Weights of a small multi-label image tagger.
Model: 12.3M parameters, 64-pixel images, depths [2, 2, 6, 2], widths [192, 384, 768, 1536].
Training: 8800 steps, batches of 256.
Data: trained on photos with spoken descriptions (Open Images, Localized Narratives), 11.1 epochs.
Rows from block 6, named by matrix and row number. Rows with one number belong to one channel. Each number is 50 + 10 x the weight over its row's rms, rounded and kept within 0 to 99. All counts start at 0. After the name is the row's rms in percent of the matrix's.
# convs1: grouped (8 groups) 3x3 conv (model.blocks.6.convs.1.weight, 384x48x3x3), inputs within the group 24-31, a 3x3 kernel for each
# convs2: expand pointwise conv (model.blocks.6.convs.2.weight, 768x384x1x1, transposed), outputs 210-279
convs1.189 185:51 54 55 50 50 50 50 50 50 90 99 90 28 41 50 22 39 24 41 45 45 51 48 51 43 48 51 50 50 50 50 50 47 50 49 50 52 53 50 51 53 53 52 55 50 50 50 50 50 50 50 50 50 50 50 50 50 50 50 50 50 50 50 61 91 53 48 42 41 30 45 27
convs1.191 012:50 50 50 50 50 50 50 50 50 50 50 50 50 50 50 50 50 52 50 50 50 50 50 50 50 50 50 50 50 50 50 50 50 50 50 50 50 50 50 50 50 50 50 50 50 50 50 50 50 50 50 50 50 50 50 50 50 50 50 50 50 50 50 50 50 50 50 50 50 50 50 50
convs1.193 162:62 50 50 54 47 47 58 57 64 45 50 47 48 48 54 59 51 54 51 51 51 48 40 50 50 54 53 51 69 61 50 59 55 45 45 48 68 67 72 51 52 52 51 52 49 59 68 67 50 48 50 47 46 50 50 50 50 50 50 50 50 50 50 44 48 47 48 51 51 59 54 52
convs1.194 037:50 50 50 50 50 50 50 50 50 50 50 50 50 50 50 50 50 50 50 50 50 50 50 50 50 50 50 50 50 50 50 50 50 50 50 50 50 50 50 50 50 48 50 50 50 50 50 50 50 50 50 50 50 50 50 50 50 50 50 50 50 50 50 21 01 50 50 50 50 50 50 50
convs1.199 139:49 53 90 30 50 52 37 99 48 67 46 49 50 48 52 62 50 40 46 51 99 18 46 46 43 79 40 50 52 66 50 51 78 51 63 55 59 59 56 54 50 50 46 37 49 49 52 65 49 53 53 50 50 54 50 50 50 50 50 50 50 50 50 58 71 54 52 48 57 50 18 44
convs1.201 101:51 52 47 49 49 49 59 54 65 49 49 50 48 60 50 52 50 55 48 73 54 50 50 59 67 56 64 53 49 50 50 51 49 50 55 50 44 47 52 50 50 50 50 49 56 50 51 50 50 50 50 50 50 50 50 50 50 50 50 50 50 50 50 51 78 58 95 56 51 68 78 37
convs1.207 035:60 51 56 69 51 62 59 49 51 50 50 50 50 50 50 50 50 50 51 51 57 55 50 58 50 50 50 50 50 50 50 50 50 50 50 50 50 51 50 49 45 46 72 56 54 50 50 50 50 50 50 50 49 41 50 50 50 50 50 50 50 50 50 51 51 51 53 51 53 36 27 48
convs1.208 032:52 50 48 45 43 48 50 58 54 50 48 50 50 50 50 53 52 54 53 50 48 44 46 51 52 56 61 51 50 50 49 50 50 50 50 50 61 46 52 49 50 52 50 50 51 50 50 50 50 50 50 50 50 50 50 50 50 50 50 50 50 50 50 54 99 55 46 43 44 64 53 41
convs1.209 116:50 57 55 50 55 57 50 49 52 50 52 51 49 41 46 48 45 43 64 55 53 56 61 52 67 58 64 33 42 46 50 50 47 50 58 49 54 45 43 51 27 34 72 67 50 50 48 50 52 51 51 57 71 50 50 50 50 50 50 50 50 50 50 34 44 49 46 52 56 45 47 50
convs1.218 092:61 57 60 54 66 44 54 47 64 48 48 51 50 49 50 50 49 50 61 56 54 60 75 77 81 58 91 40 50 39 46 47 38 47 51 46 50 45 45 60 50 47 56 65 54 50 50 50 51 50 50 53 51 52 50 50 50 50 50 50 50 50 50 50 87 53 74 49 64 50 58 52
convs1.219 154:50 47 51 49 46 40 50 47 55 50 54 50 32 54 58 50 50 51 44 48 49 49 45 42 50 50 54 40 28 36 40 43 54 46 18 60 50 49 50 51 50 54 57 49 41 52 52 54 51 50 45 50 39 49 50 50 50 50 50 50 47 50 50 32 00 44 52 52 51 75 78 72
convs1.220 154:52 54 55 51 50 51 30 49 50 49 54 56 68 65 57 48 43 49 52 49 50 50 43 51 50 49 63 50 50 50 50 44 47 47 46 50 52 53 50 50 23 32 68 93 88 50 50 51 50 50 49 52 50 48 50 50 50 50 50 50 50 50 50 53 53 54 52 54 50 61 68 53
convs1.227 083:66 59 48 49 66 61 65 64 60 51 50 52 49 50 50 50 49 51 58 64 50 50 78 63 98 78 57 50 44 51 50 51 46 50 56 51 44 50 50 49 50 53 50 55 55 50 52 50 50 52 50 55 50 50 50 50 50 50 50 50 50 50 50 49 46 55 53 49 57 49 52 58
convs1.229 126:49 52 46 43 53 53 10 50 29 51 50 50 58 55 56 50 42 50 48 52 34 47 54 57 35 47 41 52 52 53 39 50 49 37 50 46 36 39 32 49 31 41 70 70 77 50 51 52 51 52 54 51 51 49 50 50 50 50 50 50 50 50 50 39 47 56 51 46 30 55 59 49
convs1.232 091:51 47 50 60 49 57 50 41 35 49 50 42 50 50 49 51 50 49 50 44 52 62 57 89 50 53 55 51 51 49 52 50 50 50 50 50 50 51 54 48 52 38 85 65 56 50 51 50 51 51 50 52 50 50 50 50 50 50 50 50 50 50 50 77 84 53 60 49 50 54 52 42
convs1.233 072:50 51 54 88 80 50 50 50 47 50 50 50 54 71 57 52 50 48 70 61 70 99 74 50 62 52 50 50 51 51 50 50 50 50 50 51 50 48 50 48 52 50 50 51 50 50 50 50 50 50 50 50 50 50 50 50 50 50 50 50 50 50 50 70 69 69 46 47 51 51 52 49
convs1.237 160:46 18 49 51 44 50 53 61 51 51 46 48 45 43 50 48 53 26 52 48 79 51 39 41 60 60 47 45 43 43 48 51 44 54 53 50 49 49 51 48 50 49 45 52 45 50 50 51 49 53 51 42 45 50 50 50 50 50 50 50 50 50 50 63 78 57 43 49 51 34 31 47
convs1.244 061:50 48 77 46 50 34 51 62 51 51 50 50 50 50 49 50 50 50 50 50 50 50 50 50 50 50 50 50 50 50 50 50 50 50 50 50 50 50 50 50 50 50 50 50 50 50 50 50 50 50 50 50 50 50 50 50 50 50 50 50 50 50 50 50 50 50 53 50 47 50 51 52
convs1.250 115:56 49 48 38 54 53 46 57 51 50 50 50 50 47 47 51 48 45 50 50 50 50 50 50 50 50 50 50 50 50 50 50 50 50 50 50 50 50 50 50 50 50 50 50 50 50 50 50 50 50 50 50 50 50 50 50 50 50 50 50 50 50 50 50 50 50 64 60 64 44 52 51
convs1.251 100:56 35 72 49 51 96 49 46 99 46 46 50 40 39 50 46 50 50 50 50 50 50 50 50 50 50 50 50 50 50 50 50 50 50 50 50 50 50 50 50 50 50 50 50 50 50 50 50 50 50 50 50 50 50 50 50 50 50 50 50 50 50 50 59 58 49 54 50 42 49 50 48
convs1.253 157:52 99 46 51 35 52 51 61 50 61 54 65 64 61 55 50 52 50 48 48 50 51 49 49 50 48 49 50 50 50 50 50 50 50 50 50 50 50 50 50 50 50 50 50 50 51 50 50 50 50 50 50 50 50 50 50 50 50 50 50 50 50 50 49 48 56 14 51 50 51 49 49
convs1.256 178:50 59 46 52 50 49 44 52 46 50 51 49 44 48 46 49 52 52 50 50 50 50 50 50 50 50 50 50 50 50 50 50 50 50 50 50 50 50 50 50 50 50 50 50 50 50 50 50 49 50 50 50 50 50 50 50 50 50 50 50 50 50 50 50 44 50 49 49 29 50 48 62
convs1.257 124:49 47 50 53 63 58 40 50 50 54 52 49 48 47 44 49 50 47 50 50 50 49 50 50 50 50 50 50 50 50 50 50 50 50 50 50 50 50 50 50 50 50 50 50 50 50 50 50 50 50 50 50 50 50 50 50 50 50 50 50 50 50 50 47 54 51 64 68 68 42 62 65
convs1.261 136:32 99 48 13 54 34 40 46 48 49 56 52 56 45 54 50 49 60 49 51 50 50 50 50 50 50 50 50 50 50 50 50 50 50 50 50 50 50 50 50 50 50 50 50 50 50 51 50 50 50 50 50 49 50 50 50 50 50 50 50 50 50 50 58 47 50 38 50 50 51 35 48
convs1.266 110:52 48 41 51 50 38 43 65 50 51 50 51 50 45 48 50 49 47 50 50 50 50 50 50 50 50 50 50 50 50 50 50 50 50 50 50 50 50 50 50 50 50 50 50 50 50 50 50 50 50 50 50 50 50 50 50 50 50 50 50 50 50 50 49 50 50 79 84 50 45 50 52
convs1.268 073:54 52 53 61 77 49 51 49 47 50 50 50 50 50 49 50 50 50 50 50 50 50 50 50 50 50 50 50 50 50 50 50 50 50 50 50 50 50 50 50 50 50 50 50 50 50 50 50 50 50 50 50 50 50 50 50 50 50 50 50 50 50 50 50 50 50 50 50 49 49 49 50
convs1.271 091:50 22 42 20 71 31 45 65 39 50 50 50 53 47 55 50 50 50 50 50 50 50 50 50 50 50 50 50 50 50 50 50 50 50 50 50 50 50 50 50 50 50 50 50 50 50 50 50 50 50 50 50 50 50 50 50 50 50 50 50 50 50 50 63 50 49 34 44 45 49 48 50
convs1.273 047:50 50 50 50 50 21 50 07 50 50 50 50 50 50 50 50 50 50 50 50 50 50 50 50 50 50 50 50 50 50 50 50 50 50 50 50 50 50 50 50 50 50 50 50 50 50 50 50 50 50 50 50 50 50 50 50 50 50 50 50 50 50 50 50 50 50 50 50 50 50 50 50
convs1.275 088:53 43 49 56 53 50 25 24 35 50 46 48 50 48 50 53 50 50 50 50 50 50 50 50 50 50 50 50 50 50 50 50 50 50 50 50 50 50 50 50 50 50 50 50 50 50 50 50 50 50 50 50 50 50 50 50 50 50 50 50 50 50 50 42 47 43 45 43 40 52 58 50
convs1.282 108:58 50 85 60 52 93 39 41 99 45 48 52 45 33 49 50 50 50 50 50 50 50 50 50 50 50 50 50 50 50 50 50 50 50 50 50 50 50 50 50 50 50 50 50 50 50 50 50 50 50 50 50 50 50 50 50 50 50 50 50 50 50 50 74 55 43 54 53 48 60 50 54
convs1.289 156:51 63 51 39 50 39 47 42 54 65 64 59 50 41 47 65 49 55 49 48 49 49 51 50 15 39 24 41 50 51 44 47 47 51 52 55 50 50 50 50 50 50 50 50 50 50 50 55 52 50 50 48 26 50 52 72 53 41 50 35 54 44 55 50 55 52 52 55 51 36 44 54
convs1.290 183:60 50 91 49 46 49 55 52 75 56 55 64 51 50 59 50 48 46 49 59 48 49 46 49 50 45 51 51 51 49 49 48 48 51 51 50 50 50 50 50 50 50 50 50 50 44 67 57 30 38 49 49 49 48 81 50 66 49 46 50 64 54 78 99 46 60 49 37 66 72 57 75
convs1.291 164:57 54 50 35 50 45 51 50 46 50 49 48 50 48 60 42 52 46 39 53 51 49 43 51 49 48 50 50 50 48 46 29 22 50 51 26 50 50 50 50 50 50 50 50 50 46 43 52 50 53 52 18 31 18 50 53 48 28 50 40 51 49 49 39 38 46 46 52 34 43 45 50
convs1.292 147:50 47 42 56 62 50 50 50 50 44 50 50 48 50 50 48 30 48 68 53 55 52 47 44 41 41 50 49 46 38 58 55 50 53 51 49 50 50 50 50 50 50 50 50 50 59 53 80 55 53 57 47 14 42 34 47 31 60 63 37 51 43 50 57 66 54 59 57 50 52 49 50
convs1.293 042:69 47 62 50 50 59 46 50 49 49 51 50 54 57 77 47 47 50 50 52 54 50 53 54 50 54 50 77 48 44 56 45 23 70 51 43 50 50 50 50 50 50 50 50 50 50 50 45 50 50 50 50 50 50 65 44 60 50 40 65 47 45 59 50 50 50 50 50 50 50 50 49
convs1.294 088:65 60 68 62 73 62 61 48 50 50 57 61 46 52 66 51 50 52 46 50 53 44 52 51 46 49 51 65 52 72 98 76 80 68 42 50 50 50 50 50 50 50 50 50 50 47 53 51 51 50 51 51 52 49 49 62 61 68 88 79 52 47 51 45 52 53 43 50 51 49 48 50
convs1.295 197:50 54 50 43 52 46 46 99 51 50 50 50 50 68 64 67 53 58 58 47 51 50 49 49 54 49 58 49 53 51 46 50 50 50 82 50 50 50 50 50 50 50 50 50 50 60 47 48 50 52 47 55 49 53 46 51 34 47 49 49 54 99 49 50 50 52 50 50 55 53 51 52
convs1.298 140:79 46 52 96 40 50 67 36 51 59 60 64 50 54 56 60 55 64 12 49 43 35 50 49 31 47 41 52 43 47 88 46 36 98 49 52 50 50 50 50 50 50 50 50 50 39 87 68 50 68 52 45 51 50 50 35 51 59 28 50 56 33 53 49 55 50 59 52 48 52 53 51
convs1.299 111:24 54 42 49 52 53 48 51 53 45 50 47 57 48 49 49 50 49 49 47 55 37 45 45 53 46 15 33 49 30 55 54 68 29 12 34 50 50 50 50 50 50 50 50 50 35 46 49 45 53 47 52 49 52 20 47 16 49 50 58 35 50 49 52 52 50 50 49 57 50 59 54
convs1.303 099:52 25 46 50 50 49 53 54 51 39 52 45 46 56 55 44 51 48 59 72 76 37 45 53 50 39 59 57 43 60 67 48 60 57 99 55 50 50 50 50 50 50 50 50 50 40 39 48 44 44 47 34 50 48 45 21 38 47 52 53 49 53 42 47 54 48 47 51 52 49 43 54
convs1.306 166:51 54 59 45 47 50 54 50 50 63 51 57 53 50 52 61 45 49 53 51 60 55 50 50 10 46 47 45 49 54 48 41 50 58 53 50 50 50 50 50 50 50 50 50 50 47 51 56 48 50 56 47 26 53 50 54 59 42 47 49 55 54 49 50 59 59 52 50 58 51 34 49
convs1.307 061:29 52 52 00 31 51 34 52 51 50 49 50 51 50 50 51 51 50 53 52 51 85 57 71 56 61 67 52 53 40 07 51 52 44 48 47 50 50 50 50 50 50 50 50 50 47 47 49 50 48 54 54 50 50 35 52 51 31 51 50 43 51 50 52 50 50 50 50 49 50 50 50
convs1.312 163:67 90 66 52 53 59 54 48 59 68 51 59 53 55 50 13 48 53 43 24 18 50 51 55 60 74 53 49 66 50 49 47 50 51 33 48 50 50 50 50 50 50 50 50 50 26 38 47 48 48 50 45 49 47 56 69 50 53 53 60 55 43 65 54 46 44 53 49 46 49 43 51
convs1.313 165:38 49 60 40 46 64 48 51 55 81 55 74 51 45 45 47 40 59 55 52 48 63 46 22 65 49 52 45 49 50 09 25 90 46 50 51 50 50 50 50 50 50 50 50 50 48 55 21 63 58 17 52 50 03 45 49 63 49 35 54 45 45 53 41 38 53 45 54 47 50 44 51
convs1.318 128:36 51 67 27 63 44 38 48 47 61 49 52 52 53 50 50 16 47 56 51 34 51 45 31 52 51 42 27 50 48 33 52 51 18 50 92 50 50 50 50 50 50 50 50 50 82 44 51 63 50 50 65 49 25 43 52 49 33 72 48 49 50 46 50 51 50 47 55 44 51 54 46
convs1.319 143:46 50 50 34 52 51 35 50 48 49 50 50 59 38 46 47 08 47 53 49 48 48 51 40 46 49 50 44 50 51 53 56 52 51 71 57 50 50 50 50 50 50 50 50 50 50 50 62 49 53 56 37 30 52 51 58 53 51 61 51 51 49 49 48 52 58 55 59 61 51 48 53
convs1.320 171:50 50 48 53 50 51 50 45 50 52 46 51 55 49 50 64 40 48 63 56 61 51 50 48 31 52 31 49 52 50 53 58 50 50 50 50 50 50 50 50 50 50 50 50 50 52 50 54 53 50 51 45 27 44 51 52 41 51 50 50 49 43 50 53 72 55 52 50 55 53 33 46
convs2.189 193:47 35 43 40 49 48 47 55 50 50 47 60 48 48 59 63 47 06 43 42 41 51 53 55 45 52 49 47 51 46 44 63 32 27 42 53 48 52 31 50 41 49 56 50 50 43 40 50 60 54 39 48 45 52 55 53 59 48 43 42 47 36 58 49 57 40 46 50 37 51
convs2.191 009:50 50 50 50 50 50 50 50 50 50 50 50 50 33 50 50 50 50 50 50 50 50 50 50 50 50 50 50 50 50 50 50 31 50 50 50 50 50 50 50 50 50 50 50 50 53 50 50 50 61 50 50 50 50 50 50 50 50 50 50 50 50 50 50 50 50 50 50 50 50
convs2.193 197:55 50 47 37 51 52 50 50 50 65 48 53 28 51 52 44 50 40 59 67 59 46 50 50 50 42 49 50 56 48 52 48 62 35 52 50 52 50 59 62 50 46 46 69 49 46 47 55 50 50 53 47 51 48 55 37 33 47 61 40 51 51 50 48 49 49 48 66 63 50
convs2.194 006:50 50 50 50 50 50 50 50 00 50 50 50 50 50 78 50 50 50 50 50 50 50 50 50 50 50 50 50 50 50 50 50 50 50 50 50 50 50 50 50 50 50 50 50 50 50 50 50 50 50 50 50 50 50 50 50 50 50 50 50 50 50 50 50 50 50 50 50 50 50
convs2.199 149:47 50 48 50 33 24 27 57 54 50 48 41 59 82 50 76 57 34 51 58 55 50 50 51 65 46 40 47 52 51 51 32 50 46 47 54 36 51 49 53 23 40 45 48 48 65 51 48 49 46 17 42 35 43 46 57 56 56 59 52 59 61 48 37 26 67 43 50 31 58
convs2.201 098:50 33 49 47 47 50 37 54 63 52 65 55 15 53 46 55 49 49 49 48 36 49 50 39 52 47 55 43 50 54 48 55 46 53 52 49 34 47 56 54 50 50 40 47 38 51 60 53 44 54 59 52 32 61 47 56 53 50 43 48 55 59 49 47 50 49 48 55 58 51
convs2.207 021:50 50 52 72 61 53 43 45 00 34 52 50 49 37 71 47 50 60 50 51 30 40 50 49 45 50 47 51 63 49 49 54 50 55 57 51 49 57 47 54 50 50 50 64 53 54 49 49 51 20 62 45 42 50 50 53 56 51 51 48 49 57 47 50 53 50 51 50 45 50
convs2.208 024:47 14 49 47 55 54 49 54 98 56 50 47 58 44 52 49 48 50 47 49 47 54 50 53 42 53 51 50 51 55 63 49 40 48 50 44 50 53 50 38 50 50 38 35 49 47 50 52 43 38 46 30 38 50 50 50 49 54 53 51 50 46 50 50 45 37 40 53 50 51
convs2.209 156:54 54 47 39 59 51 55 52 47 42 50 31 34 70 49 39 46 49 48 50 51 50 49 49 38 50 54 65 57 46 51 50 55 50 50 48 41 42 55 50 52 49 35 54 25 48 49 35 51 47 53 45 43 44 46 50 78 51 48 52 41 48 48 39 54 55 21 51 49 50
convs2.218 125:51 52 48 38 50 56 50 54 48 50 52 50 12 77 45 49 43 46 48 49 46 49 49 50 39 55 55 50 57 48 52 49 67 56 48 49 44 48 57 50 43 47 48 51 36 37 46 32 49 49 49 48 29 48 49 52 72 60 43 53 43 44 49 48 55 50 22 46 49 51
convs2.219 192:50 47 62 47 49 48 41 53 49 45 61 54 48 50 64 51 53 47 46 38 48 45 51 49 45 49 61 57 53 57 33 76 25 43 49 45 45 49 50 69 49 47 56 55 50 52 53 48 47 50 49 48 43 52 49 43 50 47 43 43 20 00 50 51 62 51 56 52 58 43
convs2.220 155:51 48 54 48 60 49 68 54 52 49 51 48 51 66 48 43 44 57 44 40 74 47 53 46 43 42 51 42 48 49 47 51 49 12 65 46 50 50 58 47 48 50 42 54 25 48 53 53 54 50 63 52 17 55 27 46 61 61 61 49 49 50 43 35 50 52 48 49 56 46
convs2.227 094:61 50 49 47 45 52 49 61 61 49 30 49 14 99 46 56 49 51 48 48 42 50 50 52 31 53 52 49 47 61 54 49 56 50 48 46 50 42 61 56 53 50 50 47 48 43 42 50 41 40 42 53 21 41 46 48 57 53 24 48 51 46 50 49 56 53 43 51 37 52
convs2.229 136:48 50 51 44 55 60 49 53 51 44 44 35 41 54 47 45 45 58 44 40 64 39 50 50 51 46 50 51 47 44 50 57 50 36 66 46 49 47 62 50 49 49 48 51 32 49 61 48 52 46 57 49 27 55 18 51 82 55 48 43 50 53 43 51 50 51 20 51 52 48
convs2.232 103:46 50 51 51 15 50 49 58 53 46 55 48 19 41 47 51 47 59 51 37 49 49 50 52 55 46 56 20 48 29 50 56 52 56 50 49 53 49 54 50 50 52 49 47 40 48 57 45 58 27 59 47 50 45 47 50 76 52 57 47 48 48 48 51 31 55 48 53 60 51
convs2.233 081:49 52 50 48 37 50 51 48 51 50 51 51 00 43 43 50 34 51 50 39 50 50 50 50 54 50 51 35 46 42 50 49 64 54 50 46 49 46 54 50 50 50 48 51 50 43 45 49 51 42 48 50 35 40 47 60 64 58 49 49 51 24 50 49 49 50 25 50 41 50
convs2.237 199:46 49 49 55 37 35 18 54 56 44 51 38 51 74 53 65 55 36 46 48 51 48 50 52 60 50 42 48 49 55 55 40 49 50 51 54 50 47 53 57 41 33 50 45 41 59 52 50 48 47 47 31 55 46 53 52 50 51 65 55 49 62 49 48 36 66 40 51 34 60
convs2.244 058:40 47 47 58 55 55 50 51 58 50 49 55 70 55 54 50 23 48 47 54 48 47 50 50 51 50 60 78 69 62 50 39 43 44 63 49 48 51 52 43 47 50 47 85 44 48 54 45 54 17 35 52 46 46 50 43 46 39 44 55 37 49 51 52 28 15 50 51 34 50
convs2.250 160:52 40 49 56 50 47 53 50 55 30 51 50 74 51 48 50 51 50 50 45 42 51 50 50 50 49 52 55 44 53 34 74 52 47 72 50 46 53 50 61 58 50 56 71 60 50 49 38 50 34 45 60 47 45 53 50 49 49 51 45 45 51 53 52 23 62 49 59 47 51
convs2.251 126:41 67 51 46 50 49 42 57 43 53 47 51 53 73 48 36 50 52 46 49 47 48 50 50 43 50 18 52 50 48 66 49 49 52 54 48 54 47 62 41 52 50 53 46 60 41 52 43 48 43 27 46 55 48 50 46 45 51 41 50 53 44 50 43 54 41 42 52 50 49
convs2.253 174:49 26 50 52 50 49 52 49 50 55 52 50 46 50 53 24 52 48 50 51 69 53 51 57 58 52 55 49 35 51 46 51 55 40 53 50 48 31 51 46 68 50 49 51 44 42 50 67 68 52 47 50 48 39 54 36 45 56 53 60 42 54 46 51 70 51 56 55 49 48
convs2.256 177:38 50 58 58 51 47 54 47 50 51 50 35 52 37 41 46 55 49 44 43 62 50 49 56 52 50 43 49 35 45 53 52 51 47 45 50 57 39 46 51 50 40 43 53 54 49 50 58 43 51 27 48 60 56 56 49 48 56 36 55 49 47 44 64 30 19 55 46 56 48
convs2.257 150:50 43 50 50 51 40 51 47 49 32 56 53 67 57 48 49 33 44 50 45 45 50 50 50 49 46 51 50 53 53 48 70 56 51 72 50 49 41 52 48 56 47 50 67 51 43 46 42 51 36 49 54 49 50 53 52 45 50 49 51 48 60 52 59 22 66 44 53 51 50
convs2.261 155:50 35 51 54 42 60 51 48 49 58 50 49 37 50 62 25 60 53 55 60 75 60 52 50 58 51 51 45 44 51 52 50 63 42 51 63 55 44 42 53 63 51 52 40 50 48 49 52 59 52 50 52 47 36 50 46 51 53 56 53 41 50 44 51 52 50 62 50 43 48
convs2.266 157:52 42 48 57 51 39 52 48 55 29 53 50 77 51 44 50 36 49 48 54 32 44 50 54 48 49 50 52 41 61 48 50 50 49 58 49 46 42 50 48 51 49 50 60 59 47 51 46 50 43 32 47 50 38 61 48 48 48 50 54 50 59 54 44 34 53 49 61 49 51
convs2.268 050:50 45 51 48 52 40 55 45 19 23 50 57 56 50 40 45 23 42 50 52 50 48 50 49 45 50 43 50 47 59 55 50 53 51 52 51 53 49 52 50 48 48 47 52 53 48 46 50 49 37 49 48 52 60 53 51 52 45 49 53 48 49 50 50 37 46 40 52 63 50
convs2.271 111:46 41 62 50 55 44 44 41 72 55 52 48 52 48 34 41 49 50 42 50 54 55 50 53 54 54 48 66 35 25 57 58 45 51 62 57 50 50 53 44 53 65 54 48 42 56 63 48 55 39 42 49 50 50 59 55 50 56 49 49 41 49 50 50 43 60 64 50 19 50
convs2.273 031:50 50 50 50 50 50 50 50 15 50 50 50 50 50 50 50 50 50 50 50 50 50 50 50 50 50 50 50 50 50 50 50 50 50 50 50 50 50 50 50 50 50 50 50 50 50 50 50 50 50 50 50 50 50 50 50 50 50 50 50 50 50 50 50 50 50 99 50 50 50
convs2.275 122:41 49 51 53 55 43 50 45 42 49 49 47 57 54 47 47 34 52 50 51 50 50 50 50 43 51 37 51 48 53 51 50 50 36 49 47 54 39 48 52 49 49 45 52 51 43 51 46 49 50 48 48 54 57 58 52 48 44 33 49 67 50 51 50 37 51 39 52 69 50
convs2.282 131:30 62 54 45 51 49 51 50 36 51 48 50 55 53 40 37 49 56 41 47 47 51 50 51 40 48 28 66 50 48 64 46 53 53 49 49 53 47 54 32 53 50 56 43 91 36 52 49 51 50 31 46 69 50 52 44 46 50 42 49 47 47 51 46 55 25 55 51 50 47
convs2.289 152:46 51 50 45 53 51 59 22 50 53 46 53 32 46 71 50 19 58 56 66 49 55 50 45 52 53 49 47 50 50 49 50 31 61 50 51 48 18 47 51 50 47 57 51 50 49 59 49 24 33 50 45 54 54 29 56 41 61 73 50 37 48 51 52 53 50 50 49 44 47
convs2.290 156:49 32 49 51 47 59 39 54 61 30 51 57 51 68 41 51 41 44 50 67 48 45 50 46 72 51 47 48 51 42 20 45 54 47 50 41 52 35 62 53 47 42 45 50 55 47 47 44 22 48 48 57 45 46 71 53 48 50 52 46 50 50 50 55 49 50 66 57 49 50
convs2.291 143:50 50 68 45 12 53 49 50 42 44 48 35 54 40 58 51 77 49 72 50 51 41 49 49 50 50 15 50 50 50 52 47 43 53 47 47 70 48 50 45 41 50 43 50 30 56 45 54 45 37 57 47 51 30 46 49 48 67 51 38 43 51 48 46 50 45 46 55 58 47
convs2.292 123:51 50 47 58 48 51 50 38 55 51 50 52 34 37 49 46 49 60 60 56 36 58 50 48 50 49 50 43 47 56 49 50 44 51 51 49 46 14 48 42 72 50 74 37 48 65 50 50 45 14 45 51 51 50 41 56 52 53 64 51 36 34 50 49 50 42 53 46 35 50
convs2.293 037:64 51 43 54 45 41 50 51 50 47 50 52 49 52 52 50 35 53 50 54 48 51 50 50 36 50 54 55 61 52 45 32 50 47 51 47 56 53 51 58 50 38 40 46 48 49 53 56 46 78 50 50 47 52 50 50 50 47 35 41 43 50 50 40 50 51 50 52 48 50
convs2.294 103:75 55 46 47 50 38 37 52 61 53 55 51 36 47 56 51 41 51 48 58 39 33 51 47 45 63 55 64 49 55 27 49 71 40 50 47 39 53 50 59 49 48 53 50 31 48 50 53 63 77 55 49 43 33 48 42 50 50 50 50 51 44 50 40 50 62 56 41 47 48
convs2.295 184:51 59 51 51 54 55 50 54 50 50 76 47 52 48 52 47 32 43 50 49 49 50 51 46 32 52 50 48 46 48 48 42 49 65 51 50 50 54 57 51 56 50 39 51 40 53 55 48 48 67 51 48 55 54 43 48 51 46 50 44 51 53 50 52 80 30 47 51 48 64
convs2.298 153:37 51 48 93 51 49 48 42 51 43 58 53 36 67 51 50 42 50 47 52 34 56 55 50 50 54 50 47 91 33 57 51 49 50 50 39 52 54 49 49 56 53 50 50 43 44 49 47 32 51 33 50 63 44 54 51 49 45 46 57 46 48 49 47 51 29 93 45 48 49
convs2.299 104:52 29 50 56 39 48 49 50 46 67 46 42 53 50 50 46 52 52 43 49 58 43 49 52 42 57 32 52 66 67 99 51 44 36 48 43 62 53 47 48 52 75 50 73 36 44 47 50 50 42 50 72 48 92 48 44 57 43 51 54 47 48 50 48 59 48 41 56 28 49
convs2.303 087:54 40 47 60 59 37 53 47 53 47 51 50 54 58 50 51 24 51 25 48 47 63 50 51 49 53 54 39 55 66 45 47 50 44 48 42 50 49 52 54 52 50 59 44 49 54 49 54 48 53 48 43 63 31 51 48 41 52 65 61 48 50 50 61 51 52 50 50 23 51
convs2.306 139:45 53 57 61 52 61 52 46 67 55 46 54 32 45 69 53 30 57 50 69 47 50 50 47 58 48 51 44 64 53 47 53 41 77 60 63 43 34 49 48 50 49 48 50 58 52 50 47 27 35 39 48 53 32 19 67 51 54 56 46 46 38 52 52 49 47 53 49 53 49
convs2.307 054:51 50 50 50 58 50 49 53 50 55 46 59 50 43 53 49 52 50 50 61 47 47 50 48 50 49 57 50 43 51 57 53 49 38 56 47 46 29 51 50 53 50 47 50 48 55 47 51 50 31 47 33 50 82 47 49 50 50 47 47 56 33 50 51 63 63 89 49 52 50
convs2.312 169:41 49 51 43 00 49 52 49 54 35 40 52 54 58 47 55 58 46 56 49 49 47 49 55 65 35 29 42 50 50 54 27 50 53 51 49 60 46 60 50 42 50 46 50 47 53 47 56 36 49 48 59 55 54 69 55 44 55 79 26 50 53 51 49 48 49 50 51 48 47
convs2.313 168:51 50 51 39 53 50 47 55 40 52 51 49 49 51 45 48 25 50 51 54 51 38 48 48 46 57 55 63 64 49 51 49 51 33 52 39 48 53 45 52 50 50 64 49 44 19 53 51 50 52 80 61 63 99 39 56 47 52 50 46 38 59 51 69 54 59 99 43 13 47
convs2.318 138:60 50 49 46 58 46 55 47 54 49 53 49 59 51 71 49 14 57 57 53 50 50 49 49 41 58 52 52 81 52 50 50 41 44 50 37 56 51 51 42 57 50 67 51 36 26 59 46 53 57 66 48 57 71 38 54 44 55 61 45 46 63 50 67 60 54 78 50 46 48
convs2.319 115:53 49 48 50 61 52 52 27 50 50 43 51 50 47 64 44 00 60 50 65 42 68 50 48 49 52 45 49 64 50 47 47 23 54 47 50 45 15 51 53 50 49 69 48 49 41 50 46 32 52 50 46 56 52 25 46 49 54 51 36 49 50 51 50 56 49 52 51 38 48
convs2.320 175:45 45 50 50 48 51 61 21 58 50 45 50 32 48 54 48 14 59 66 64 51 67 50 40 49 54 48 49 50 65 50 51 37 71 55 50 48 40 50 45 57 49 55 49 50 48 50 48 39 00 48 48 35 48 30 61 51 52 55 68 41 49 53 51 50 50 50 47 25 48